From a checkpoint of a small class-conditioned image diffusion model.
Training: 9000 steps, batches of 256.
Data: trained on retinal OCT scans (Kermany 2017), 98430 training examples.
Rows from block 6 of a small class-conditioned image diffusion model, named by matrix and row number. Rows with one number belong to one neuron. Each number is 500 + 25 x the weight over its row's rms, rounded and kept within 0 to 999. All counts start at 0. Numbers have three digits each.
After each neuron's rows are labels from the 100 images, of 14848 (inputs lightly noised), where the neuron reaches its highest value: "top examples" is what is common among them. Only what is clearly more common there than usual is listed. The data: retinal OCT scans (Kermany 2017).
# fc1: MLP up (model.blocks.6.mlp.fc1.weight, 384x192), inputs 0-191
# fc2: MLP down (model.blocks.6.mlp.fc2.weight, 192x384, transposed), outputs 0-191

fc1.157:500500519460500500500500467513500500500500539500500500461500500500603481500476500500442500443500500500500500500550500500500500500500500500500564521500500500451500500500500500500500486500500500564500500500500500500500533500536500424500500500469500451500500500500500500432500500520500500500500500500500500500500500422500500518555460453500476500500500464500500457500515514500475538500564500500554500547436500483500473539500551572500500500500452500500500500500500500500468515523573500500500500422500500523535500500500500500500500500500500489529475500532500500500483500500500500451
fc2.157:446500500536500500450500500500500500500500500500444527500500500500500408500500500572500500500558500552500500500549500540500500560500500500500500462500500500519500500457500500469500576500500500473500500500500500500500500500500567500473536500576500500573470500579500500500500500500500500500500500500537500500500500500500500500500500500500541500500500500463500500500470500500500500500500444500500500500540500413500500421546500500500459532500528500500500439454500500446500500454500500500470500500500500500500500500500500500500500500500500536500532500500500500469500500473500500528
top examples: finding: choroidal neovascularization

fc1.367:500500500500433500500500500500453500435500500519500500500500500500500500500500500500500500500443500500500522500535500500500500458500519500457534500500500500538458500500500500500560500563500592552500500500529500500500500500500500563500500500500500500547500456500500500555500526500526500500453500500500500500500483443536564467500500500500500544500443500500500500500515500500500500500459500534500550500500500500500500500500456500472500500500500488500530533500500500500500476433562500453539523500548535500557479500500500500461452500500500544551500500500462440500500500542500500500
fc2.367:500500500500500457547500551537547500500500500529500491500500500500500500500500500500549500500500500500500500500539500500440500500581500500500500500500500500500526500500500500500500500458500500500500500520500500500500500500500500546551500500500500550500500500547500500500539500484500500500442500500500500500412500570500500500500500500538500500444500500500500500464467500500523473566500500500557500500500471500500500551462527500500417500458500575500500419500500500500500500556500500500566500534500500500500476500500500500500500500441500437500548500546500500500500536500500500500
top examples: finding: normal

fc1.185:500500500500459500500558500500500500500500500500534500524500483500500500500500500500466500500500500500500500371500500500500421445500556500500430441500500574500500514500500500500471500500500500500500500539500500500500500500500500500500500522500500500530500500479500500500500452456500500500500500500532489549500500500532500500500500500500500500500500500544550500500538500500500525500541546500500500500475500500559500500500432560500500500500500474453500500500500500500500500500500500500564500500500500500500500410500500523555541500500500500500577431500458500500500514500500500500
fc2.185:500500500500500552500591500500500500489500500500439500546500500544500500500530500500585500500533500500500436500500500568500500500500455500500500500500500461500500500500500471500500500500500539530540472500500500435500500500500545500500500500500500500500500486433500500500500500500500438500500500538500500452500500500500551500500431500500500500500500500453500596500500500500500561500500500500500500500500500500500500500560500500500577500464500466500500500500530500500500500500500500533500500500500469500557500537500500500500500445500500500500430547500500500500500500500500500556
top examples: finding: choroidal neovascularization

fc1.171:500537500560465470500520500461591500500500453500500500583500500500500500576500500500500536500534500500563500500500500500500500500500500500500578500500463500500545500500500412547452403523500500500500500500526500479500500500500500500500500500459459539500458500500500479500500500500454500500500533500500500500467500500500500462500500500500500500500500500470500500500500500500500521500500500500500453500562539500500567500500500531454533500500500500500500500500500500500434552500500500500500500500500500500558464500500500500514500500500500500479525500500500479530500500500500436500
fc2.171:394500500500500468500500500500441500500500500500500500500560454500500500500500543455500500500539500500447523500500500465500537500500500500500536433500500431500500500500500530500500542500500500500500500471500500500500450500500500500525500459468457441500500500500467500522500500500539460500500500500430500500536500500465500500500500500500500500500500500500469521500500500500500500500500500500500467500500594500500500500479452500554563500500551500466500537500500500500500500500500500500500500500500500481561500435555500450500500500546459500500500500500500500458500500500569500500
top examples: finding: diabetic macular edema

fc1.131:542500500500500531500500500500500500500500500500500500500500500500541500500463535500500500432500500462500500519444517500500500500442500500599529500500463500500500528500500500500470550500500500529500500559559500500518468450585500465500500452500500500500500470531500500500500500500562500500500529500550500500500500500594500475500500500551500536500539500500500500500511500500500500553500566500500535459465577500431500515500500520500500500500500500532500500472500500500500500500525500500562500500500500500470500500540552500500500500500500500500523500500485500500500511549500500500
fc2.131:500500500500500500500500500500500500500500550472425500473500428500500463500554474475500454500500500500500500456550595500500500555500500500522500500500546500500536420422500500533456466500500500500500500500414500500500500500500500500500453500500500478450500500500500477500500500500500480536542528459500500500500500500500500500529500500500500436500500500500500500500500500529500500500500500500500500500543500500500440479500567500522500500562500500500500500500500500500500500500500559500500553465500500500500500500459476500533500500522500477500532500548445538500500500461500500500
top examples: finding: choroidal neovascularization

fc1.193:500479500538500500500500500500500500550500549530458500500563500500500500500500500500500525500500500481500500500475500447517500500500500500500538500500500500520500500500500410456500500500500500500500500539500554535500500500419475465428500426458475500500500470500473500500500500500579500500500500547500458500500500500500540563500500500500489476452500500506500500500500500500500478500500500500500500500471549500539549500500549500551500500500467500500500500500500476500459564480500500500524483446465500500500500500475470500419500500537523522532500500500500500500500500517568500500
fc2.193:500581500500500500500500500500500500500500500500454500500500551500500430474562500520500500500500500529500479524550500500500500500500500500500500479500524500500508500500545500500564500500460500446500463500552500500500500500500500500500500500500500500599500532533500500500533500500500500500500500500500461500500500500500460423500524474500500500464500500500543500468476500500468500500500500500552500500500500441500559500500531500500548534500500613459547544530462500500555449500500500500500500528500500500500500500500500500500500500530551473500435500500500500500500500500500500500
top examples: finding: normal

fc1.279:500489500462500473439500500462500521448462533521500500465459468500478500500529500500565500500500531500500500444500500500500500500500500500500433500500589566566500548500500500500500500500500539500500534500500500500500463500541500500500500500500500487451500561500500500500500500500500549500500500500463500500463500500500500500467481480500500559530500500500500500500500500500500500500500460500444500500500500521500500469500438500538500500500500500528413500539500500500500500500500469500554467520539500500582500500500488468535500500500566472553500500500500500500500500500500500476
fc2.279:500500500500532522467500500500500500437500500500500500444456500520545500532500500523482500500500500457500458500500500500500500500457500500500448446564464453426459500500500500518500500500542500454500500500500500500477500500500477500464500500500500500500500500535500500500500500500500552455500500500500500451500500500531500500470500500500551500559500500527500500500500574500500500539500500500531521461500500500500500500538576500500500500500500500552500500500500500500547500500500500500500460462500532500534500500500469399531500500500552543437467500500500500564500487464500500500
top examples: finding: choroidal neovascularization

fc1.142:500500500558500500491438500500445500500500500500500421500500500500500474500500500500500500464500500448458500500500500500500476595435500500500450500445520500500500458500464500500520519467500500500500445500500500500500500561428564500500544500541550500500500500461500500500500500500451532436500500500500461531475500500500500500500434500500500516500500500500500500500500500500546500571500500500478500500500534500500500500500500500500500500477500500463500500500518500500500524500571500500500500394500487500500546500500487500500500542500500500500500500500500462500500500500500500500
fc2.142:500500458500500500500500500500500500500528500520521452500500500500500574500500500483528553500500537500500534500500500500460553479437500567500500500446500500500443500500500500500500500558500500500500534500565500472500537500500457500474500443500581500500500500500500500500476471500500500616500468500500500462500500500474500500500440500500500500500500449500461500436559529500500500500500500500500500475500500559500500500500500500500459485500453500500500458543500500500500500500500500500500500500532500468500500500500500464433500527500500534543500536500500500500533500500500500500
top examples: finding: choroidal neovascularization

fc1.356:500500453500500500500500500500500576500500500500500500500466500500500500500458500500452500500525449500500500500526500500500542500500500537554468500500500500500500500500500500500500500442500500500500466500470500500500500500470500500500500500500500500500437500457500500500500500397500459500500500469500500500500500500500500500500500411500500500500500500500500540556436534500597592500500500500500500500439500500478500532500500500500459500500500532500500500500500500500500500500500500500500500417500500500500500500525500500500500556500500500523500609500536500500500469500539500500
fc2.356:500500461500549500500500500500500500500500500500500500500454500500500445500500459500500500500500500500500500519500500500500500500500500500542500451500500542527500500500500500473500500500516500500462519500552500500549500500500591500500500500500500500500500500500500500500500582634500428605500500536500500500500500500500500500500500500500532500500500500500500500500540511500500597500500500500537500500500500441500576500527500500500500500500500500500500500500500432511466500500500500539500478472500500500500500500500500500500466544500500500500500417500500500500459500500500500500
top examples: finding: choroidal neovascularization

fc1.67:528500500549500450500500500500500526500500500500500500500434500500500500500433500500500500500500500500477479500500500500500438500459500500500500422500500500471500535500500500422500500500428500500500500500433500452500500500500500500455500500517543500500500469441500500581464500500500500500500430500500500500500448417500500500500500461500432500500538500500500528568556500494500500500500500500500500500500500500500500477500500500486500500500517409500500500518500500500500430500546500500500500500500500500500500500540500500500500500500552500500500500444500500500500500534500500500
fc2.67:500545466500500500425500500500500500500500458500500500500500500500500500465500450457456552500500436500500500500500500500447451500500500466500500530470500565500442500539500500467443500500500500500500500540589583500522534500500500500500500500500500445500500500453500500459500436500500552500453460500500500500500500426500500500500500500468435500500500500500500500429500500500500526500500451500500500500500500500500500500500557500500545500500500500500500570500461448500500500500500456500500500500520500500500500500500500500500500500500500500500500500500500500537500500500500535500
top examples: finding: normal

fc1.47:500524500500500500500500466500470552500462500500500398500500500500500500500500500500474500500500500500500500439500532500500460500500500525500533500500519469439500500500438500574500500500475571464500500500439500500500500456559500542500500500530500500500500555500500500500500500500551500500500500556500500500574532500460500500500500532500451500476500500450523500500500500500500500500500531500500500470500500500500500500500500500500500500500500523500500500596500500500500515466500442500500459500500500500500500484534541457500547500500468500500536555535470519500500500500500558468
fc2.47:435500500500500500500500454500500537500500500500534500500500466531500500500542500500500500500500500450500500500500500500500500492573523539553500523500500500557500500500500500570452500500500500500500500500454500500500500500500500500500500500500500500500500537500500500500500500500500500500500500500500500500403500542500500471500500500539601526500500500500500500554500556500500500500500555500500500500500471500500500509451500500500500500445472550450500500460500500500500500556500553500551472500500500500465574500500500500500421500500500500500462419449500500500500500500500500500
top examples: finding: choroidal neovascularization; finding: diabetic macular edema

fc1.378:500433543500463500526500500500500500500479542475500457500500448500500500500500500500500455500452439500547500460500500500500500500500500500462500500556513500500500525454558582500500500500500500500500500500500446500500487456500500500500500500500500500500500430500500500513500500481500500500500462500500500572537500500500500472500500500500554451525500500500537500483431528500500500500534500500500474500500500500550564500500500500500500500500500465500500547576436500539445548500500500500500500500500500500500500500500500470460500500451440500500500500500500500500500500500571500500
fc2.378:500458522527433500596467542500500500500500463500500500500575500500478500500500500500524500500500541459478500500558500500500500500500500500500511500448500500500500500559446461500565500500534483500500500500469500500500500548530500500553500500533500552500500500500500544500500540485500445500530500500562516500450500547500500500500500500533477500524500522500500547522500500500510500500500500534500500471500477500535500500500500500500500540500500472483453500500464453413500500500500525429500500500512500525456500533475500500500500500462500482500500500500500500443500463500500500500
top examples: finding: normal

fc1.63:451500500584500540500500500427500440500500500500500535500500500500500500500423573530479500529500500500551500500500446500500500500500500478445473500500532443578500543500500500500500500500500500462500500500500500500500500500487500500468500500545500466453500500500500500472500500500500500500500500500500500482457500500500459500500500500500464500500500500500500500500590500500500500500500500455500500500500558500500500500500500500531500500500554500500416500500500500500500560500500568534500475464573500500500500530500514470500500500500542500444500500500500478500500500500534500500
fc2.63:500500500465500500467500500500481500500444541500500449500500500500456500500500500500500500500500500500500500478500433500500500500462500500500517500454464500473500500442500483522459536535500500500500500467500514500535551562500500500490500500500459527500500480528482500540520500500500489500467547524500500500500500456500531531500500500500468500500480500500500500500500500500483500489500449538500500487500500500552500452500404500461436550500527500518500500537500500553470500500500430500527500457458500500519500545500524500500477500578500500500500500500500500572486500563557500500
top examples: finding: normal

fc1.182:500500500500500500500500500500500500451500462500500500500500500500415500500500500500500500500500500500500500500500500500500500500500500500500500500500500500500550500500500500500500500500500522500500500500500576500500500500500500442500500500500500500500599510464500500500500535500500547500465456500500407500500500500529500461500500500447500470538500500500500500500500453448500500500500564462500520500524546500500500500500500477500500500500500500500458500500500500500479456500500500500461500540455500562457500528543467500500500500500500500500388500500500500500500552621500500500
fc2.182:543500533500543500500500500524500500435500500500500399500458500445529500500500500453500534446500500500500500500500500500500500538500500500500500500500500500469500500521500500466500500502527500550529500551500500500500500500545419500525447500500500500500500500500479500532500547500500443500441500500532500500500531500540500500500500500500500500500555500500500500500500578500500500500464532500500516500500500516500500500533500450580500474517500500500500468500500436500524449500500548500500500448500500500500500500530500500500500523467543500500460460500500444459500533500500535531
top examples: finding: choroidal neovascularization

fc1.196:500471500549500500500436500500500586468500500500549460563500500463500472500552500500444500500500441500500500530500527500445500500500500500563500500500500500508500500500530500500481500500500500500500500500500500500500500558500521482500500404500472578500500500500500551500500500500500500530475500500500500500500500500500491500500500500500500472529500485500500500500500500500500516446500606500500549500469500500500500500500500500450500500500468500482500500563500500476417500500500500500470500500500500421541500500500500500500500500543500533500533500500548500500500500500500500519
fc2.196:500514500500458500500500500500500575439500515500424500500500500500440533527500500480465465500500543500500500500429438500500569441500500500500552500594500500465500500527473533500460500474450500567500529468500500500500500463475536500500500470461500500482500500500500536500500500500500500500456459500500500456500500478476500500528500500500500500500444500500529429553500453470500477489500500500500500500531500500500500500500500500434500530500500500500500500500500500500500518510500472448500500528454500538500500509500500500500500500500500500500500500500536500500515500447500500500
top examples: finding: choroidal neovascularization; finding: drusen

fc1.304:480500500531500500528500500500500500542500500500500428500500500500500545500536500572500470500500500500539500500548500452500483500500500500547500500500500500500460500500500500564500481551500500500500544477541500441500500500500479500500500500467500500435500547500500500500500500500473500500481500500500500484500500500500500500500500500500500411500544500500500500500500500500500476500500541500500544421534500500500500500500500500500500500435458467429500500532500500500500500500500500534429500500500451500500500500500599500604500500500500500500500523463500477500500500500500534500
fc2.304:500500472530500476500521532500500500481500482500500521500500500500500462500500535463500500536500526476526500500523500500580500461500500549513518500500500438481500524533500500470524521414500478500500500500500512500475500473500500500500500575500485500500522569470500500438565500500530456457500536500500500500500466500500500524500510500500526500521500500500500500470500448548500533500500530500500542500520500500444500437500552536500500527500500466521500500500500500500408466500534567456500526500461500500500500475482528500500540483500474500500500500552500500500500500500470500500
top examples: finding: normal

fc1.78:500537500529500500445554478500500540464500536456522500500500500500500459500525500500500500500500500500500500592472500472456495453479500500470474500500575500500485500500500500500529500473522544468500500500550500500500500500500500450500500456500500500469550519457500479500450538452500500455500500500500500500500500500500500500535500500455500500523509500500477415500500500500472472452562500438500500500500500500500500500500422500500500500500533500500500500527467500500500500500500514500557500416488500500500500540500500500533500500478500475500500500500500500500500444445500500530
fc2.78:500500500523500500487500500500500500500500582500460562546500521500500461462544500500524482461500500500514500500447500542500567458554500468500500500500531500500522557463500500500500500500512482500500500500529521500526500500518500486500469500500500500489500500520500500500500446455500553434500500523500500500445500500500500508500500500579500533500500500533500500500464500500406573500500500500500500500557500527485500500500500500500440529500470500500500500500463530500500500500500500500555500552500476500500500432500500500500500500500500541459500500500534500500500467439500500513
top examples: finding: choroidal neovascularization

fc1.215:500500500462513547553500464500500500545484500500500574500474418439500500500500500500500500528500500500526500500500475500500472500500500500500500481500533500500500523470500500500500537500500454500500500500445544500441500555500500500500500500500500500519500557517500500500465500500541500500536462500500500571500500500500414537572500500500432500530475500500558500500500500500500500500500546456477500547500500500500500500500500500500537500538500500500500500571474500481500540464500500500447500471500500469500556500500550500500500500462500500500500500551500542500500500500500500500
fc2.215:447500456500538470514500460500500515500500500500500500500500555457500500500568500530500500500455500452419521500500473500500500454500545500476544500500500500519500472500500500500500500500470475436500531500526450500500500500500500431484500500517500500500500523500480500545580553500500549500464500557500537500576475500500500500464500500500559500485523500500500500520529500500529500500476486459500448500500583500500500473528500500500500539500500500530552500481500500500500535533541500532500523500491500500535500500548500473500500500506500500500500500500500519500500473500500527500
top examples: finding: choroidal neovascularization

fc1.360:500500500500500500500500452500471500500500469500439500500535500500553500456500553550549500500500500500500500500500553500500500500500500500500500500465528500545500500476500500500561500500500500500500500500476500500558500500457500500500545608572500479500500500544500500525500500500535579500500500500500500500500500500483550500500474500500421500500471500500563500500580500500500500500500446500500442500500541500500500554500500500500500500500500500500500500554500528548500500500465500500477542500455500500500500500500500500500500500500526500532475500500520527500500500575500500500
fc2.360:443500500500556500601500500500524471500432500500500500480500500500500500500528500500428500443500549500500500500550500500500500500454500500500500535500500500463500500500500500500500500500528500500500500539500500541500500560500542500461473546500500461500500523437500536500500447500500500500500397480500500466500500500549449473500500500500500500500500500500469500500462500500500500538500484500500500500542500500500527500480500500500500525578500522437500500500500485500500534500465457464500500462553500463500500500500500500544500500464500500500477500500500500500500456500471500500
top examples: finding: normal

fc1.198:500500500526525580500500500529578500534500500500500500500500500500500500479570500476500500416500500500500500500500500500445500500530500500500500500500500442500500437500500500500500500500500500500500530500500500500500500536500500464500500500522500544500471475500517500454500500500534500515528500558500500540500518559500500585468500500500500458468500500500500500500500522500500500500538452500513500500500500500500500528500419481500500500559500500500539500531464500500500406500500432500500500500500556500500460500435500465500500500500500500500482500530500503500500500500500500435
fc2.198:500500500473555500500500500454416500500500529500500500500500491500500500500500500500500500500500541500500500500500434500500500477500500500500500500500500557418524500500500500544500500500500500500500500446565500500500500570500500500500500500500500500466500500500500444500500500500500500500500568500500500500500554500500500452500500500500500575500500500500500500500500535500500500500500500500500500447500500529444500500500500500478445500500500528500500453500430500500500500500500551500520470500426500500500423500500500539438547500500500500453500500526500500500500500456437443532
top examples: finding: drusen

fc1.252:544500500500500533483500500500500500500500556500500500500542563500500500500552500447500500500528500568500500500460522500473447500500500500500500500543500500500500546500500460500531500500500500500537500500500500500500533442500453500500500500538500560500477535500572500500500500500500500500500500500500500500500500492500500500500500500500500500478500500457500500500427500500500500500410500528500500500500500500500500500462420500500500500500500500524500500561520500500500536500500500454500542500500500500429500500500500500500500500500530500500582500500500444586500500422500500467
fc2.252:455500500500500548525500500500500500500559478463500500500549500530500563589500529524500500500500527445500500500500500500500500500500432500500500500467500500500464500500500552541459500500500500500500500500500471500500500514500500500500500500500528428500500500500500500500500500500500500500500500500500500500552500500500500500500500500500561500447500500500500500500572500500500530530555500500500500500500500500500447500500549500500464500500555500570500500500500500500500500500500500461500500533500452500438432500500564500500500500440590500500500500483446500447500500500500500500
top examples: finding: normal

fc1.75:500423500548484500526500553500500500500458538500500500500500446500500569500582535500547478500500500500500500500531500500500500500500500500500500500551511455500477500459422530500514500500525500500500551500473500437500500500500478500500550500500500500500500500500555500500457500500500500500500500500500500500502500500500500434500500500500500500500500468500500500513500500500500471500451500500500500500500462500423549500454500500500428500550470500500500500500423500569500500500500500500500500500500500500454515500500500553451445500500500500465500500500500445500500500500500500472
fc2.75:500534500500482500540500521500500522500503500500458536447500500500500465465511547530500500500500500500500500531572500500556500500524483500466500500500500551517500560572551500531585500500500500500500451500500500500525544500571500500500500547551500500500451500500500500500500500500546500500500542500500500500446500500559500500500500500500500461500545539500500500500500500500500532500537500500536500500482500500500500500500547500500500538500479518500545527500450500500500465500500515500500541500500580500465512500500500500500548470500535500538500500471500500542557500500500542500
top examples: finding: normal

fc1.285:460500500500564483500500500500533441500422475500500500500500458539500500500500518500500448553476500500500500500500500500500500500423500500500418500500500500500457500458480500534500500549500500500500500500444500500476467440550500500500500500500500500466500541545541473500500500500500500500500500500500500477500500500500455467500500500500500500500568500500500500500500500500482500500500500544531500500500500500500500500500467500477515500522500500500577500500500544500462500500500500500500433500500500500446443452500451500474433500500500500500521500500500500554500573477500500544
fc2.285:557500500480500500557534500500500500446500500543500500453451500500500500500547554500500500500500500500546471559500500500454500467500500500500500500481500500500500542500500500500586547500500500500500459500429500500470500500538500484500500500500500500500500552449500500548500500500500500500500500500503557500500500500500464500463500500500500500540500488500523500548500500500528500500529500500500500476500500475546500500500479500500500500477500500577500500522500500523500500500500500576500500500454537479442500511500500549540571500500500500500500523571472500582500500500500475500
top examples: finding: normal

fc1.34:457475500459500500439500500500500500500500500500500500500500500500427500500540500500500500500533564455500500500500532528500500508500500500552446500500548500545500500466516500500500479500500500500500500425521500500500500443500500494531564500537455500526500519500569500462455498500428500500500500522540500464500500500500500500500500500471500458500549500500456500500500500529500500500487500500445500486500500500447534460500500500500568500524447500500555500500500500500500567500476500458500500500500439500500440500500500524552500500500500532500500500529500536500500500500476500500
fc2.34:500572500500500547500500500500500500500464500500500500458473449500500500500531500500500430500500500500500500500500466500500500500500500500546449467500469500500500530500500500500500500500500475500500500500444500500500500500607500513565500500500500500500500500500439500500418517500500522500439431500500500527500500500500500546500500500440500525500500500526548500500500500531500500550500500500500549500500500453454500500530500500500566500453500500537500500456500479500536500500500500500500500500543449500500476565500500533562500500500500474500500500442500466500500500500500500500
top examples: finding: drusen

fc1.264:500555500500500500525464500467465525500500500478500631500500500500500468500500470500500500500500500448463469500500500480500500566500460461500573500500500500500500500500500500500500523500566579500500500459500527533500500500500500500500468500558500542500500537500500500500500447500500500500500500579540500528500500500500500500500500465500500500527500500588500500436500519500500500539486550500500448500528500500500500500500500500500500500481500500500500500500500500500500500462469500500500500500500444500500500500569500500500500500500500500500436531517500500500500557500500500500
fc2.264:470454500500500434500500500500500500500500454500500500500500459500500426500500500500500500500500500500500583500500500476500391500500500500500500500514500531500500550500500500500500500532500466500500500500578500533465500500545438500542500500500556500538500500500500518557500462465500500584500500425500520500500500468500500500500534500477457518522500562500500500467522500500444500500523500500500468500469500500500500535500500572500500500472500500500542523500500446500500467519481500500500500532500500500500500524458500456500500500535500500500500500500500500500500537500489500500
top examples: finding: choroidal neovascularization

fc1.365:500500500500524456500480500470500500500500500534500500500452500500500500500426562500572500535531457533500500500588500463522500500500500469500500500530500500500500500455500500476540500500500500543466500528500500500500500588500500476500500521478557500500500500527500500449500500500500500479500500500452500500500500500500446500500500500500500478500500538541500500500500500500500500500500500500500474500596540500397511500500468500496500500500500500500516500500500500500500500500500500500500500500500500451500449500441558500514500500468488440500524500500500445500500445500500500540
fc2.365:500500500500436462527500448500500577500500500500500500554500500538537500500500500500500500541500500500500500500500480530500552500500500478457548472500563538477568500500500531500500574506500500500500575500500477500500500523500500500434469500550500500500500458500500500538500466500500500484500535464500500466500500500505500463500500500500500422467539500500537500516474500500500500500484500451500500545500500500522543528500500500500500550500500500500500453500500500523500500555500500500500500500500500436530552458500562500528500500500500500470500500534455500524500466500500483510
top examples: finding: drusen

fc1.21:573451500467500500522526500500500470500500500565500500500500559541553500500500500500500522456500500500500500500500577500500500586500500500500500500500500470555500500479500500530500500500467500483483500500500516500500527546500500500500500500500500540514469500500500500500554525500500500500500481449544470500500541500500500500549500537551500500495511500500500500456500477500542500500575500500500500500500500453500457500500500500500500500500500523500500500477545588500500542467500446500500473500591500500500500500500500523500500465500500571500549500516500500500500500500500456500
fc2.21:500500500500460500578500474500500500500514529500500500500500468500500500500534500500500500500500500534500533500546466500445500554500500500500500540500500542420476500500500500450500535500500500500500500500500500461500526500500436500500500500534500553500500500500500500500500440500500500500500454500500500476500470500500500500500477500448500526500500500500500500357500500500548545500500500487500500500500531548500500537500500500500482500500413500500453500500500500500500500500466533500500500500466456500500500537533447500500500500500500472500500500500500427488500557500531500531
top examples: finding: choroidal neovascularization

fc1.199:500458532473540466467500500500500542500509475528500500500500489481555500500500500530525531512480468466500500500508500500484533486577500466483500500500571500542500441524500500500500468416500540457500500474458463473488500559500535477500537500500500460468478500500474500500534500500500500512500469500466478480500500500539500466500500500500500500500500500500540507500533474482500515506533542457459529500500500500500500500500500529500524500500500500512529500543473500544459500469523500469459466511575449500500500535510500500500500500560450500472500500500514553477457500500488500500
fc2.199:500528500500545488523547500500500500500529500471551500490490500531528500512500489473500516500500500532455500500514500500500487520500500525483518484528524513421527500500500453545500488500486500500500500483500528500525500500515500525541500500500515479546522500559406476500500500500483479500531522413500500525500524457500469491556500500500473500500500500525469486500479500500500500459527461487500518444493500512489437500500546452581466518500472500529478500481470500500491478528478476488500541462500524527525425475535500512500519500500464530500521500500491485482500516463500500500
top examples: finding: drusen

fc1.130:528500500500500529500500500500473514500500443500530500500500500500500500500459500500500500530500500546500475500500554500500481500469500500500500500500500470500431458419438563500532500500524546500500467556500500500551500443500462561514500500479532500500500500500500469500500529500569450500500515500500514500500500500500517479500500500448500500428500500500500500500500500500500500500500500553520500564500500500500500500500453500464500500537500500529500500500500500465500538500500500500500528500500500500518500529467559500442458500500466500447478500500500477500580525445500472500
fc2.130:500500500563500540444500500500456529500500500500479500479500500500565500500539500532500500500500500514500500500555500500500500520500500531500500500500500500500500500500500448536557500563500500500500500442500500500500500521500500407525500450500574537500500500523500472551500500500500500500534500500500500500543500500500467500500500500500500500544500500500468500470472500481500500500500533500500500537500591500500500500500469500551500500457500500500500500500500575545500526500500566421500441500500539500534500500551500500500500500500500500500500500465563478500500500500500500500
top examples: finding: normal

fc1.133:547560500500500500462466519527584500500500500500500500500500500471575500500500453500500500587500500500455473500536500500500441463500500500500500500500500500500500500500500523539475500500512500500500500500500500500500500500500500475556500500500575500500500500500500500500500522500500500500500500500518500438500500500500500537487500500500535500500500500500500500500500500500500480577500500500500561500500500500500458518500448500500500500560500500500500500500500500500559609519500500500500457500500439500500500550500533530500473500500458500500440500555500500468500539500468459500
fc2.133:440500500500500471500447533500449500500500511500500515500500500500415500500500500500500522500500500457500479500464500500563523417526500500500500533462500500482500500500500466540530500524500500500500500544500500500500500463500560500500500500500553500500500500436524500500500500500500500459500500500545500500500500553561500439415529500500466500511500457500500500548465500500500500500500500500500527568547500500500500500500529528529500542431500517532518541500459500500500541500500500543500500500500439500500500500500500500484500500500440500532500500462500500500500500500500500500
top examples: finding: normal

fc1.79:500500500500500500430500500458447500500534550500500500500500458456500530500500500500500463500436452464445474500488541500538500521500500568528460500500500500500500500500500500500500500500500500500500528500500500466500434559500500472500500456500500500500500479500460480428548500500463574500500467500500500500529471500500470500537500500517500500500541468500500500500520520452500500536500500500485500500500500500500535500490522533500500500500500500480500500521500543547500557470500557500500458530500500500547500500500500500528553490500439500500478532500500582500500500500500500467
fc2.79:500567500520526500500559552442500500526500529500500436529500487500526500555500500500500500500548592479446520500500475500500500457500508500470557500500500550500500528500460500500537500500526500500500500500500467500500547500500485500500500500441500548500500500500500467500500500500500473500500520438500529546534530526500484500500500500500500471486500556500465500500500500488500500500523463500483500500500500513486500500500500483544500500458458500500491500518524500457500456589474500454500522500500500500539520500541526500500500526444520500500500500500500500477500544500545544500
top examples: finding: choroidal neovascularization

fc1.274:500452500500500500462500500500500500568500500500538500500472500500468445500500500500500500500458500540500500500500500500500534500500500500500500500500500500500500500473434500500500500500500469500530500530519554500500500487500500445554500464465500500456500500500520500500500425500500500500468500500500445500500500547500500500500500541500500500500500500554500446500500402500500527476500549469500500500500500465500500500548500500500446500476500500457500500500558459500500500569500500500500500471545500500476500522531500500500500500500500500500440449475500500500500500539424577541
fc2.274:518500500500522500500468500500500500500500500472500500457500539524500456500500500500553500500500500500500500500531500500500500551500454500500500500459500500500500500500500500500500500500539536500435500521500560413500500528524483515500500500535470500500500500500500500500500500469500500500500500500500500500500500500500500500528500542474523500459500412500523553518500500546464465500549500500500500500500500373500520466500479500546500484500500500500500500531500477500460500537590466452456483500500500466545488500500532500542500447500474500500515467500543488500512500500458512500
top examples: finding: diabetic macular edema